A small model that answers yes/no questions on an image's attributes, trained from scratch: encoder activation relu, 32.7 epochs.
Rows from block 12 of the image encoder, named by matrix and row number. Rows with one number belong to one channel. Each number is 50 + 12 x the weight over the matrix's rms, rounded and kept within 0 to 99. All counts start at 0.
# convs0: first 3x3 conv (encoder.blocks.12.convs.0.weight, 144x144x3x3), inputs 80-95, a 3x3 kernel for each
# convs1: second 3x3 conv (encoder.blocks.12.convs.1.weight, 144x144x3x3, transposed), outputs 80-95, a 3x3 kernel for each
convs0.65:48 39 47 67 53 47 49 54 46 44 55 40 32 57 57 47 56 53 49 41 55 51 53 30 34 30 60 43 47 51 55 51 37 47 52 58 65 50 40 54 49 55 36 51 55 48 69 55 68 47 68 48 39 46 35 59 46 48 47 60 43 54 58 41 52 47 35 47 42 54 58 43 63 39 44 61 50 58 37 40 38 49 70 46 52 51 43 37 54 52 60 57 37 55 55 43 48 47 68 46 41 49 49 63 56 55 54 44 37 37 43 49 51 31 35 50 27 32 46 40 63 53 50 61 57 49 44 20 34 49 31 48 37 50 49 54 58 37 49 51 29 55 51 63
convs1.65:31 55 71 40 49 30 46 51 33 38 36 57 34 26 51 46 48 53 34 29 47 56 24 57 36 61 37 44 66 61 44 56 42 27 41 59 50 38 53 37 51 46 43 55 58 55 48 62 55 56 50 48 58 37 48 69 52 75 46 40 61 43 37 66 36 69 57 61 51 54 52 45 56 49 52 56 78 60 60 48 42 58 58 65 67 56 55 56 86 73 59 57 46 54 59 59 46 46 44 65 53 54 44 40 49 31 50 70 44 43 45 29 45 40 37 43 60 67 52 47 23 42 37 38 30 45 35 51 63 42 42 48 42 81 58 49 57 58 67 61 57 66 54 33
convs0.66:40 61 39 74 52 74 39 57 68 79 61 48 48 49 52 65 47 26 49 42 49 51 42 37 36 38 47 75 50 39 62 51 40 43 45 38 53 44 54 49 32 66 52 40 36 71 61 52 30 42 78 30 79 52 26 58 37 59 56 45 71 50 54 30 40 30 27 53 37 62 29 36 53 39 71 59 48 38 42 37 42 46 66 48 43 46 61 60 38 57 54 23 51 41 48 45 47 78 35 62 46 51 48 63 54 65 49 23 59 65 59 58 61 22 48 48 46 52 39 30 45 45 43 58 55 39 54 59 50 75 61 63 58 51 61 50 50 40 44 35 42 43 37 48
convs1.66:40 46 50 36 47 52 70 70 79 48 42 59 37 43 65 34 42 62 43 57 82 54 49 24 35 52 59 26 39 40 49 59 59 59 71 63 44 59 54 27 63 49 46 37 33 49 56 53 54 53 47 50 43 51 45 51 53 60 56 50 60 48 58 54 42 25 53 59 35 62 48 55 50 61 28 49 42 59 32 35 34 58 63 27 48 44 58 15 64 63 68 46 53 54 55 27 45 33 55 63 49 38 50 37 47 44 60 44 53 34 29 55 35 35 54 71 77 24 55 34 45 53 51 70 37 53 54 53 59 56 41 55 51 44 64 54 71 65 55 46 32 68 37 37
convs0.67:67 31 47 59 72 25 45 56 64 59 55 50 59 33 49 42 45 60 46 69 55 75 53 84 71 58 74 38 45 35 54 47 57 40 43 43 47 42 68 46 63 65 54 64 45 53 25 28 74 71 41 62 49 54 62 58 51 42 36 32 33 49 33 46 62 44 62 60 51 53 52 69 47 60 47 60 38 23 35 84 35 27 50 40 34 67 49 48 58 47 61 56 40 46 34 57 29 47 60 47 54 38 51 66 36 47 58 45 43 49 56 47 36 53 40 51 54 43 70 37 34 53 68 47 38 52 48 57 47 35 31 57 40 44 44 58 58 54 54 62 43 39 52 52
convs1.67:58 48 84 65 42 46 39 64 19 67 60 57 32 44 59 67 50 46 29 40 69 66 50 48 21 40 62 38 60 70 53 64 23 59 43 28 55 38 42 59 58 51 37 66 62 68 45 55 44 40 41 74 59 58 52 49 54 31 59 63 20 40 62 44 47 48 63 48 31 39 48 19 51 46 48 59 56 53 40 38 44 51 46 46 42 59 60 54 56 58 57 46 32 42 47 57 60 69 45 61 45 53 54 39 47 45 55 42 68 49 51 52 61 51 43 46 46 70 62 49 50 57 35 65 44 61 57 34 47 51 33 42 41 37 64 66 53 54 63 48 41 52 62 74
convs0.68:59 32 54 73 69 36 43 38 49 34 48 39 53 31 52 62 43 48 56 52 62 40 62 51 52 47 41 52 45 30 51 47 38 60 40 50 49 33 37 59 49 63 65 69 58 19 38 37 46 38 60 38 53 49 41 67 54 40 20 53 40 46 67 46 68 66 66 54 48 65 49 47 37 55 48 32 56 45 41 39 48 63 73 32 28 67 32 56 51 62 45 60 44 43 45 55 28 65 39 63 74 46 60 49 40 50 30 47 36 59 57 25 57 54 45 37 49 54 39 49 10 66 58 29 35 41 56 37 47 46 67 35 49 61 62 60 51 53 86 59 58 61 31 48
convs1.68:33 40 40 50 51 48 54 55 69 52 48 27 38 62 50 36 37 67 57 22 70 44 50 35 27 71 63 48 54 34 46 52 39 49 47 58 50 41 32 67 66 50 49 47 66 44 62 49 48 43 40 33 40 36 62 64 49 41 50 63 53 49 70 46 58 30 54 75 44 61 40 56 20 61 41 64 59 43 57 42 57 46 76 38 48 39 47 53 60 35 49 62 39 36 75 50 61 61 45 51 74 28 38 68 46 39 45 59 61 52 50 43 32 47 53 45 53 44 46 52 32 47 45 48 48 44 58 28 62 57 48 53 37 47 44 49 49 67 28 53 62 60 58 54
convs0.69:32 66 48 56 50 43 58 45 41 54 34 52 50 39 43 62 60 44 70 44 35 46 75 48 44 71 36 39 58 53 16 53 60 51 68 59 24 48 58 50 50 61 46 55 28 47 28 45 52 48 39 37 58 53 55 49 52 51 39 52 59 39 51 36 49 51 27 52 33 68 28 44 68 60 60 72 57 51 51 45 56 38 52 63 33 28 43 39 34 52 48 43 53 43 67 50 47 36 32 41 59 52 55 69 56 40 58 37 58 64 38 52 52 47 28 46 63 40 51 67 51 41 76 65 39 51 52 54 71 54 50 44 61 48 56 49 61 39 36 68 44 38 64 41
convs1.69:48 59 51 56 42 44 47 55 56 30 48 52 46 39 72 50 61 46 45 24 47 23 28 66 53 36 47 51 52 56 27 54 41 25 42 49 42 43 67 46 46 50 88 64 69 52 46 69 61 82 62 41 60 36 33 38 52 55 49 66 32 72 78 51 31 51 59 35 59 46 41 59 28 53 60 53 65 53 82 36 77 65 56 55 50 43 36 45 59 60 33 55 50 46 29 43 53 85 63 42 53 45 65 44 43 50 71 67 53 52 42 71 33 54 58 50 76 56 66 53 40 50 60 40 54 41 54 54 31 77 45 52 36 52 52 49 46 25 31 33 27 57 41 42
convs0.70:44 36 36 70 58 50 55 64 46 51 64 41 40 40 46 29 41 30 25 55 27 50 53 34 43 46 61 49 58 35 60 38 32 39 40 41 51 54 49 63 51 63 50 40 29 50 50 23 59 61 67 56 31 43 30 38 32 23 46 43 68 41 57 45 41 44 49 68 48 60 50 42 48 64 59 58 61 65 75 39 71 30 48 50 76 72 61 68 42 44 59 48 53 69 36 52 52 46 57 54 42 59 57 24 53 45 45 41 49 69 62 58 60 46 67 53 51 56 23 35 68 62 61 67 52 68 62 27 52 51 53 62 69 47 74 59 43 66 47 48 78 67 72 53
convs1.70:55 38 64 59 51 28 52 61 82 62 60 43 53 59 58 72 59 47 63 53 54 51 55 51 44 47 32 62 54 55 51 31 30 43 30 39 84 43 33 25 45 46 45 50 49 45 37 25 78 63 40 43 45 55 36 50 60 39 36 47 52 50 63 49 47 44 41 46 44 59 31 49 50 55 44 32 37 55 58 85 37 31 47 77 49 49 43 40 60 59 39 37 53 58 52 50 55 72 54 69 66 57 50 61 57 46 45 61 52 52 54 48 53 52 49 39 53 66 61 54 41 54 41 74 66 43 58 27 63 52 66 45 49 46 48 63 44 67 48 53 36 67 31 36
convs0.71:51 35 73 54 48 38 52 39 27 52 61 53 46 42 52 46 76 44 39 34 50 58 66 77 50 43 48 38 36 53 62 56 49 47 57 45 55 32 38 50 64 41 69 46 28 45 52 61 64 29 21 62 55 64 40 39 47 35 36 54 50 37 59 44 42 29 23 39 68 51 61 49 65 45 53 34 24 68 59 35 73 61 28 51 41 28 53 72 39 64 61 71 58 59 74 74 37 78 32 40 71 53 36 44 50 60 64 49 35 53 63 34 61 53 28 69 47 49 58 58 44 46 53 43 40 61 47 41 35 43 27 41 44 38 32 60 50 46 61 56 24 44 28 48
convs1.71:38 48 48 68 47 46 55 66 42 65 58 62 57 38 94 44 39 36 62 51 46 26 58 54 63 29 50 46 41 40 34 44 26 51 44 51 44 54 63 50 55 51 50 45 42 58 56 37 48 53 45 44 51 72 52 62 66 51 47 39 50 59 44 53 65 45 47 18 63 54 25 47 53 41 43 38 52 70 54 44 49 67 64 35 53 74 52 62 57 27 46 43 61 65 44 45 42 56 53 39 53 29 68 20 35 44 52 45 47 40 51 51 62 26 81 55 61 21 37 47 41 58 64 58 50 43 15 46 59 41 46 60 55 28 22 51 40 52 36 24 60 41 35 65
convs0.72:51 60 44 41 37 52 59 52 45 48 48 40 60 48 50 32 61 74 41 49 42 50 38 47 49 81 85 42 48 38 58 28 56 62 62 49 58 42 36 47 34 40 34 46 52 42 39 48 39 56 73 71 69 38 53 37 41 37 63 52 61 56 53 62 56 38 38 64 43 41 51 59 57 49 64 42 59 49 48 59 50 64 45 47 49 43 59 52 64 64 54 56 35 59 61 55 66 53 44 57 42 59 67 48 54 45 45 50 51 35 50 58 31 62 50 64 49 35 50 80 45 72 61 38 66 34 50 65 49 44 45 51 60 38 33 38 25 47 41 44 35 46 51 46
convs1.72:70 38 37 56 54 68 52 61 43 39 37 56 53 63 50 57 63 53 67 51 69 49 71 76 44 42 62 57 63 71 41 39 25 33 62 55 49 73 47 55 43 59 43 43 56 71 31 67 40 66 61 67 54 43 44 53 18 53 44 73 46 63 32 68 44 44 56 71 60 58 43 42 51 32 49 53 37 60 47 61 47 59 48 58 54 53 25 42 39 52 57 38 34 52 44 63 42 47 41 39 49 42 53 45 31 33 44 34 49 53 50 38 51 54 41 47 41 49 25 54 61 33 79 48 57 57 72 26 35 63 43 61 70 39 43 45 40 53 48 52 47 32 67 44
convs0.73:55 59 54 57 50 68 54 29 29 62 67 53 54 62 43 61 47 42 47 41 47 60 38 37 35 53 78 58 61 48 52 43 58 40 40 48 59 48 42 61 42 60 37 42 45 64 52 76 54 64 77 31 32 43 50 46 45 51 49 53 41 37 33 42 67 52 54 55 54 44 53 36 45 54 66 40 61 39 51 41 45 43 41 54 64 61 50 31 46 38 46 56 49 79 72 84 36 69 59 52 50 61 57 51 25 53 42 35 54 58 52 39 65 39 66 56 58 54 65 39 41 56 49 45 61 46 58 41 43 31 23 41 54 35 40 43 25 51 47 50 58 36 43 34
convs1.73:55 52 67 43 44 59 46 39 58 51 41 54 35 52 53 52 52 45 43 74 53 66 50 45 55 53 60 38 42 47 56 60 61 53 39 38 44 51 32 43 52 28 57 79 60 53 54 33 54 59 60 46 29 50 43 36 55 45 63 76 48 82 59 64 50 56 32 56 49 36 35 38 61 62 45 56 39 47 63 66 56 19 56 63 47 29 42 68 45 66 48 74 55 71 53 54 59 50 72 48 50 48 44 51 28 46 53 65 56 45 22 52 54 63 61 57 40 53 44 63 51 46 48 54 32 56 44 52 45 50 58 45 40 56 72 49 46 43 53 48 53 52 65 37
convs0.74:28 37 57 57 47 53 50 51 49 55 59 51 69 36 66 42 30 54 45 58 58 81 31 71 30 27 54 64 46 63 45 63 24 65 55 38 52 35 57 57 63 47 61 71 53 37 62 55 45 58 58 68 33 30 59 54 33 47 50 54 47 53 33 68 47 43 56 49 55 51 51 32 36 39 56 73 73 48 49 22 53 30 68 32 29 78 68 73 63 59 67 70 35 52 43 64 42 60 53 52 66 19 56 52 34 42 35 52 66 55 48 58 65 42 40 66 51 44 49 38 54 39 40 70 49 47 65 60 30 55 37 46 58 53 52 44 31 39 68 55 61 44 69 55
convs1.74:50 43 42 36 41 55 50 60 58 72 29 57 47 32 58 41 56 60 50 41 61 49 50 38 71 46 59 68 44 56 28 41 47 50 41 58 52 63 62 54 42 48 39 21 32 70 59 50 32 56 58 68 30 61 19 36 64 34 49 19 55 57 37 44 42 57 38 31 32 57 43 57 51 63 32 61 61 53 41 27 20 43 60 30 42 52 44 54 33 52 68 48 54 36 64 65 57 32 35 61 23 55 50 35 41 51 71 48 60 26 59 49 67 34 32 43 57 58 32 45 47 46 33 27 52 48 42 38 42 19 54 37 79 49 58 45 47 40 44 50 36 60 56 64
convs0.75:53 57 47 52 41 48 51 44 36 28 64 38 39 56 43 64 42 40 49 54 63 57 52 33 38 70 41 39 69 69 50 42 34 59 46 58 23 28 49 56 66 85 63 58 69 50 31 65 56 41 26 45 58 70 45 74 64 53 46 58 52 40 47 46 51 59 58 68 49 66 39 45 56 56 39 57 58 57 49 28 48 67 40 67 62 33 56 59 51 42 49 46 45 34 51 45 64 63 54 37 33 37 34 27 68 45 35 56 49 46 41 27 50 75 59 56 60 33 70 52 53 68 45 39 59 58 56 51 74 37 52 37 52 54 40 52 64 61 35 43 64 42 45 42
convs1.75:59 33 31 67 57 40 58 55 68 44 46 40 46 56 64 81 54 55 53 57 49 66 57 44 58 69 40 28 44 33 53 53 58 60 50 64 43 60 71 71 53 39 42 59 42 59 49 58 67 62 57 37 51 37 73 42 39 49 64 45 64 57 57 51 37 42 58 52 46 41 46 46 50 55 47 61 67 46 52 49 31 75 40 58 54 46 38 52 60 23 60 64 59 31 64 67 34 60 65 50 56 60 73 43 59 49 27 11 53 63 66 44 39 54 60 37 38 59 58 64 56 60 60 55 47 37 49 52 40 61 37 63 60 51 40 53 48 53 68 50 57 48 61 53
convs0.76:49 44 48 46 51 59 52 30 54 38 56 43 70 48 59 57 46 62 28 33 52 75 20 51 43 72 23 54 48 37 68 52 31 35 53 37 62 56 35 46 40 58 52 42 34 46 51 34 29 46 31 55 65 25 32 54 59 71 64 36 63 39 58 50 44 63 44 33 51 62 43 54 48 54 69 65 34 45 38 40 48 48 44 45 57 29 43 45 54 62 35 33 52 61 61 52 50 46 39 37 57 56 65 63 55 54 47 50 42 53 56 45 62 46 52 48 63 46 51 52 54 47 62 46 62 50 48 63 51 49 48 44 44 31 39 49 27 50 43 40 53 50 41 42
convs1.76:56 35 36 46 45 38 38 64 35 50 54 37 56 41 71 27 66 48 74 53 65 36 66 33 43 53 70 34 42 49 42 30 57 43 29 38 48 32 36 39 58 60 58 57 56 74 43 66 59 46 70 48 65 54 45 67 68 41 51 23 48 21 37 56 49 43 55 39 49 44 61 36 44 77 55 47 57 41 55 53 34 53 58 61 59 62 61 49 50 41 53 36 61 57 51 63 27 55 49 60 51 51 74 52 52 54 50 41 59 47 56 48 24 40 47 33 43 49 48 20 48 51 36 39 58 50 40 60 46 43 20 68 34 22 67 48 40 57 57 70 72 67 62 61
convs0.77:38 59 58 55 66 37 42 80 55 39 51 34 34 66 40 58 62 61 52 44 73 36 36 49 28 12 30 23 59 59 47 61 49 69 44 49 46 62 46 50 51 48 48 56 40 47 46 36 55 37 49 68 43 63 57 36 52 37 50 37 57 41 32 46 40 43 41 41 39 38 28 41 50 14 46 91 65 68 53 41 27 40 55 47 45 52 58 34 66 25 55 20 31 39 29 26 39 38 53 47 57 68 52 65 55 37 31 30 46 74 53 50 65 66 60 41 40 25 35 40 36 74 22 53 44 47 28 61 64 56 55 41 52 41 51 34 72 43 33 48 61 40 48 44
convs1.77:45 61 48 52 68 55 46 47 45 44 56 32 50 38 47 52 35 35 52 50 43 46 61 60 38 44 51 61 75 45 52 44 81 34 47 25 42 38 62 38 38 39 41 29 22 53 46 53 42 60 64 52 45 93 48 33 40 56 59 52 48 34 35 55 48 75 35 44 40 50 52 47 47 48 37 50 35 56 46 47 56 69 50 68 45 61 42 35 47 55 53 44 57 46 46 42 45 39 33 38 38 21 61 37 49 55 62 91 50 45 40 19 48 52 48 64 62 38 54 45 71 35 59 35 44 64 44 73 56 51 45 52 44 56 48 50 44 54 53 54 43 54 40 38
convs0.78:51 17 51 53 60 65 40 58 28 50 45 39 37 51 29 35 44 70 61 63 79 58 61 61 43 44 57 45 43 46 60 71 60 69 43 46 35 48 46 55 44 70 50 66 53 58 55 58 61 55 65 52 61 54 35 42 49 56 49 42 61 73 42 48 31 44 35 66 46 70 66 54 27 37 44 58 36 68 34 35 36 45 42 41 58 32 61 70 39 38 62 47 44 08 60 47 62 28 46 51 41 19 73 58 58 31 40 52 60 56 38 49 49 44 45 66 54 38 59 50 46 62 75 80 62 60 38 35 51 35 43 46 47 43 57 56 58 38 59 50 48 33 40 35
convs1.78:58 41 51 62 48 39 59 54 71 51 45 57 41 52 53 46 68 58 54 45 66 40 43 40 44 43 39 41 68 45 61 31 64 62 80 42 43 36 61 40 69 34 77 46 51 49 49 48 40 56 35 44 68 39 74 57 53 52 54 25 46 43 48 63 37 44 51 57 67 42 60 27 56 53 35 62 58 44 48 48 65 60 46 56 48 48 58 40 38 33 75 64 71 44 53 45 41 67 48 51 52 38 44 46 42 59 57 82 47 55 59 45 39 57 59 49 49 51 46 37 51 58 75 33 35 40 39 48 58 29 61 50 56 45 45 39 60 56 51 45 45 56 40 50
convs0.79:20 59 61 70 29 61 75 53 49 62 53 56 34 52 34 23 37 36 66 58 69 59 32 86 45 41 51 44 50 56 49 40 40 68 76 58 42 36 54 50 58 40 35 34 51 34 43 54 56 53 58 47 41 53 58 41 53 57 62 47 64 70 45 57 51 58 49 51 42 38 31 68 50 46 60 81 45 47 47 42 70 61 59 34 50 64 29 37 54 44 55 49 36 50 38 52 55 52 35 57 60 44 69 47 60 52 75 55 62 45 49 64 52 65 75 75 55 56 53 70 53 48 45 66 52 58 50 55 55 50 62 44 63 58 59 58 61 38 54 63 54 54 45 47
convs1.79:56 58 49 44 34 72 36 41 64 31 43 68 58 50 56 63 23 49 63 75 38 36 62 62 36 75 65 65 48 57 55 54 56 17 41 30 47 81 64 74 31 64 52 60 55 36 40 36 34 53 35 36 39 47 57 60 70 43 26 45 70 80 69 59 47 67 47 32 55 28 46 30 67 66 47 32 57 40 43 71 55 75 62 47 57 53 72 54 37 44 58 25 54 37 44 22 58 40 54 31 49 49 62 44 43 65 41 45 34 54 37 43 57 65 34 49 37 42 71 38 50 48 43 34 53 31 19 48 43 59 52 57 42 41 54 53 30 52 61 72 39 28 58 45
convs0.80:70 35 67 36 65 23 44 41 38 64 62 44 61 57 43 68 52 50 27 40 45 57 50 71 39 72 55 45 31 51 46 52 52 39 59 44 52 37 63 34 33 40 54 46 74 58 39 63 68 64 35 48 33 33 53 60 33 49 49 73 54 34 60 42 35 56 40 31 37 54 38 35 59 55 81 70 61 62 38 53 74 53 64 76 54 67 76 67 54 40 45 79 55 57 78 64 44 59 50 53 51 81 36 35 62 30 57 64 48 51 54 46 39 51 56 41 61 48 61 52 41 39 67 43 37 43 64 58 85 43 61 81 46 51 49 45 33 59 25 49 37 48 42 46
convs1.80:39 57 45 45 56 99 63 43 45 70 34 58 47 50 51 63 36 37 69 49 46 55 56 46 45 46 46 41 38 34 39 46 45 48 50 46 36 63 53 60 33 45 27 55 35 53 61 48 68 59 56 54 36 48 56 53 52 35 40 35 56 55 31 51 55 47 33 25 41 44 37 71 62 38 57 55 28 44 33 47 29 65 47 48 67 89 53 75 50 60 44 76 43 53 65 73 44 36 52 65 25 47 49 45 63 43 53 46 62 76 38 47 58 42 28 37 34 58 65 71 60 62 42 42 40 54 46 60 35 61 45 54 45 36 31 32 48 59 38 38 73 40 62 57
convs0.81:47 44 52 58 60 69 58 45 36 38 82 42 67 64 33 40 49 52 40 80 38 58 40 28 59 06 57 50 37 34 49 52 48 36 43 30 48 55 50 61 44 53 48 48 45 61 49 29 40 38 57 33 57 60 43 56 38 37 34 47 47 45 53 53 63 51 42 70 42 57 70 34 53 80 47 40 44 45 58 99 60 53 36 28 55 40 38 52 31 35 48 56 38 39 46 53 53 64 62 44 67 52 46 54 29 41 46 47 50 64 43 53 61 35 43 39 60 43 44 50 48 56 52 47 47 40 62 54 45 53 54 73 53 82 70 42 55 49 49 58 62 45 63 47
convs1.81:25 52 47 58 69 63 56 67 28 46 29 52 62 39 69 61 45 58 42 46 48 40 58 30 61 35 51 72 50 60 47 71 48 42 72 41 30 52 45 52 62 50 54 85 50 62 77 43 30 58 53 63 33 54 24 48 67 57 68 25 55 28 47 62 48 33 83 35 51 47 56 41 71 52 66 54 52 51 61 43 64 43 48 43 44 18 61 37 62 48 57 49 55 46 45 62 57 58 58 78 34 56 56 43 49 57 45 51 43 50 52 46 25 30 38 51 60 40 52 62 66 50 53 67 36 45 66 37 53 50 55 47 64 56 53 35 56 53 46 61 37 56 58 49
convs0.82:51 50 52 66 38 35 39 34 47 48 42 56 53 59 63 56 54 59 36 36 57 41 54 49 80 49 53 54 79 40 39 59 40 54 62 44 33 64 57 43 58 61 41 40 39 57 57 48 57 45 27 38 59 37 37 54 48 31 31 43 57 31 39 59 56 55 46 60 40 46 46 42 41 50 54 36 45 51 38 57 56 56 52 56 67 24 27 62 43 53 43 70 73 67 20 59 47 44 64 46 34 47 56 60 50 43 62 62 69 46 67 35 42 61 20 48 58 42 39 52 49 41 55 50 42 49 44 47 53 42 54 46 58 48 40 54 36 31 49 40 36 38 49 49
convs1.82:40 50 39 39 51 74 46 39 30 54 54 66 45 46 69 47 46 28 60 58 44 61 51 54 41 42 49 60 55 43 52 35 50 50 42 36 49 50 67 41 28 29 16 30 65 46 33 56 36 38 46 45 56 53 52 46 31 29 48 41 37 37 48 48 37 56 48 63 61 53 36 64 69 24 43 54 59 30 36 44 32 38 38 45 47 53 51 50 56 47 39 56 42 53 69 31 51 42 38 40 46 55 50 25 68 43 73 40 54 43 52 46 45 55 35 56 51 58 34 29 62 60 42 53 65 58 52 46 49 44 53 46 37 52 53 50 62 50 50 55 70 43 46 41
convs0.83:57 55 48 45 46 35 61 50 48 53 42 37 71 56 50 33 53 47 31 60 57 65 33 32 46 57 55 49 45 62 53 56 44 49 42 33 48 59 37 47 40 50 69 61 61 48 45 50 44 41 42 54 40 59 65 60 53 56 56 66 54 53 47 41 54 47 41 70 64 58 57 53 48 35 36 49 48 41 43 52 49 39 50 52 47 55 56 47 57 64 49 49 61 50 45 46 49 65 65 13 52 50 68 57 33 54 63 56 46 50 45 49 65 65 57 67 40 28 40 55 32 55 56 42 51 56 47 55 59 52 52 28 45 48 44 49 43 43 51 52 34 41 65 51
convs1.83:30 45 51 60 44 43 34 39 48 61 33 52 66 55 57 38 54 50 39 50 47 42 38 63 52 26 43 54 38 47 55 32 39 28 58 44 45 39 35 48 61 56 38 47 61 55 55 37 63 63 46 34 51 61 60 39 56 52 54 64 45 52 59 58 42 51 55 47 70 59 66 68 42 37 34 49 69 53 40 59 38 52 49 46 54 37 55 49 45 62 56 54 68 59 65 37 61 52 57 34 39 52 57 60 46 49 49 52 40 43 55 47 45 56 36 57 36 73 38 37 33 58 61 41 63 47 26 45 30 58 65 43 51 34 34 39 47 53 42 53 29 42 31 55
convs0.84:28 46 53 33 47 53 59 52 58 52 48 47 68 47 48 44 50 68 56 40 44 49 73 43 54 28 55 45 54 38 35 57 49 51 52 50 31 66 56 60 51 53 60 61 60 56 51 42 29 46 53 30 45 55 52 66 41 46 59 46 63 59 42 44 56 40 58 65 43 52 61 35 52 55 56 42 51 55 63 52 32 46 52 49 33 53 39 56 49 71 37 52 28 39 54 50 67 38 55 63 40 52 48 47 57 46 40 58 42 49 52 64 39 49 15 52 58 67 63 73 63 47 56 32 67 50 43 65 58 57 54 45 81 71 43 41 45 51 39 18 42 48 52 63
convs1.84:30 40 48 21 62 33 57 52 54 36 38 61 37 48 31 67 42 64 42 46 21 38 62 35 28 60 53 62 38 46 48 41 36 49 24 51 27 64 43 54 59 44 49 54 58 63 51 51 37 58 56 63 45 57 62 32 40 47 51 66 68 59 77 44 40 41 41 53 49 29 47 63 35 51 39 41 60 37 45 71 56 57 22 44 57 58 50 31 27 42 47 54 41 49 27 44 54 42 54 42 59 61 37 54 65 82 63 55 53 61 46 61 38 64 63 60 60 72 62 65 46 55 70 54 28 50 57 26 33 55 62 52 48 42 42 52 45 50 41 55 33 31 70 52
convs0.85:46 39 55 40 61 51 73 48 59 62 81 51 49 68 84 55 64 73 53 39 69 44 45 29 39 60 57 46 65 57 10 25 41 52 50 38 47 31 60 58 64 69 38 34 43 81 64 28 65 40 50 52 31 41 47 41 38 52 38 36 52 62 46 40 64 73 51 64 56 71 54 58 41 40 51 41 46 55 43 46 51 73 54 52 57 61 50 46 73 59 49 43 55 69 43 96 59 43 31 54 43 60 51 57 68 37 70 47 47 53 32 42 58 53 22 46 58 65 40 51 47 53 59 56 52 51 43 35 47 59 71 53 57 46 57 26 59 51 61 47 53 52 30 83
convs1.85:49 53 46 63 54 59 46 56 37 66 61 58 63 60 67 82 38 64 56 49 37 32 44 60 35 48 45 58 59 39 41 72 60 36 19 58 56 33 50 51 47 23 46 56 54 48 43 40 55 58 67 41 63 50 62 53 53 45 51 45 43 42 60 62 51 38 52 69 44 53 42 52 53 55 36 39 61 34 42 64 41 73 57 57 42 57 59 44 63 54 53 45 42 59 59 44 46 42 41 50 31 40 57 48 66 68 47 51 65 53 39 62 55 36 65 49 51 55 58 39 56 75 43 61 72 34 55 63 41 60 35 52 50 41 59 70 70 30 47 54 38 42 65 51
convs0.86:48 48 66 50 59 49 39 47 50 54 58 43 61 34 50 60 37 43 52 67 57 45 52 50 34 39 43 40 69 78 62 51 41 52 47 51 33 54 44 46 45 55 40 43 51 54 48 41 42 48 64 65 53 44 59 48 43 47 52 64 46 49 47 46 41 44 36 46 43 52 75 35 66 62 62 36 44 47 51 64 27 40 38 49 59 43 61 64 99 35 46 39 51 51 48 57 28 36 47 62 31 56 57 49 69 62 39 67 59 50 51 44 43 59 50 34 38 48 23 39 55 47 35 58 42 62 51 34 47 43 45 59 61 36 55 58 47 43 55 58 55 53 34 50
convs1.86:35 34 56 65 39 34 57 57 38 40 44 60 39 66 74 55 46 35 48 65 40 49 52 43 56 44 55 27 28 38 63 73 48 25 57 41 32 47 51 26 46 24 42 46 54 55 72 51 35 35 50 18 42 43 37 47 59 67 55 60 55 52 65 47 37 55 52 59 68 43 76 49 45 32 38 53 53 44 39 50 64 68 45 69 52 49 54 59 66 49 52 47 48 50 31 39 46 68 60 54 50 40 48 26 48 50 41 62 57 44 80 38 37 41 63 42 47 51 51 58 52 41 43 42 62 50 30 36 54 37 45 77 56 49 37 55 55 46 69 39 62 68 42 64
convs0.87:62 52 44 61 44 57 29 23 31 60 58 26 43 55 59 63 39 63 52 54 28 46 79 21 27 60 48 48 48 36 58 75 36 40 52 37 62 69 51 55 62 57 60 69 19 22 47 51 47 66 46 62 72 31 41 39 74 36 59 69 22 32 51 40 51 46 65 33 71 56 59 50 27 33 50 61 68 56 43 64 47 74 63 79 45 64 55 66 66 52 21 55 42 68 44 29 37 52 66 63 61 43 52 37 53 59 45 50 56 18 47 35 57 56 46 55 45 60 56 31 68 39 56 54 63 56 52 71 48 70 43 60 66 40 66 28 54 60 50 32 38 62 59 38
convs1.87:38 48 36 47 40 47 58 37 58 56 86 61 50 27 28 63 44 39 57 37 53 64 18 58 64 40 33 30 44 37 39 46 55 59 34 70 42 23 44 61 37 61 63 48 37 55 45 76 65 41 69 23 50 27 57 55 60 42 49 52 52 39 62 43 30 47 38 53 25 46 34 51 46 60 41 57 41 35 48 60 19 37 58 36 57 52 57 56 67 41 47 45 47 50 56 31 40 58 62 59 50 52 57 49 29 41 54 59 59 42 57 36 56 45 27 47 56 43 46 57 54 51 58 37 46 67 60 40 47 46 50 38 58 39 48 49 23 46 56 43 78 46 50 54
convs0.88:67 32 53 56 40 51 40 53 43 66 72 71 59 52 54 46 55 58 29 56 46 39 56 37 65 47 54 79 57 62 46 41 57 58 35 66 49 36 55 41 31 41 36 39 41 53 43 49 38 44 64 48 51 47 56 38 52 48 57 60 50 69 46 63 59 67 73 71 43 24 58 62 37 60 55 55 65 32 64 43 58 49 37 42 32 60 45 29 42 55 41 36 50 69 61 43 46 28 51 64 72 57 59 30 55 48 67 59 51 65 36 38 43 51 37 55 49 59 55 55 45 49 46 54 14 34 57 64 69 42 32 49 59 60 53 43 44 33 83 50 67 61 56 56
convs1.88:39 34 21 57 51 54 74 74 71 41 55 51 47 31 42 56 70 55 44 53 49 35 44 49 67 60 50 33 49 39 42 47 54 55 48 20 59 28 35 48 76 46 71 48 53 34 54 45 32 20 52 41 60 44 33 38 28 55 41 53 68 57 53 50 43 57 39 48 33 47 66 50 66 35 43 58 45 51 74 66 76 28 50 48 54 41 49 58 44 43 55 60 45 36 50 32 53 49 52 48 51 58 42 58 74 47 47 38 41 49 48 54 54 60 47 35 25 46 61 15 28 32 37 51 27 67 48 51 44 48 44 31 59 56 56 43 49 45 40 57 67 38 34 48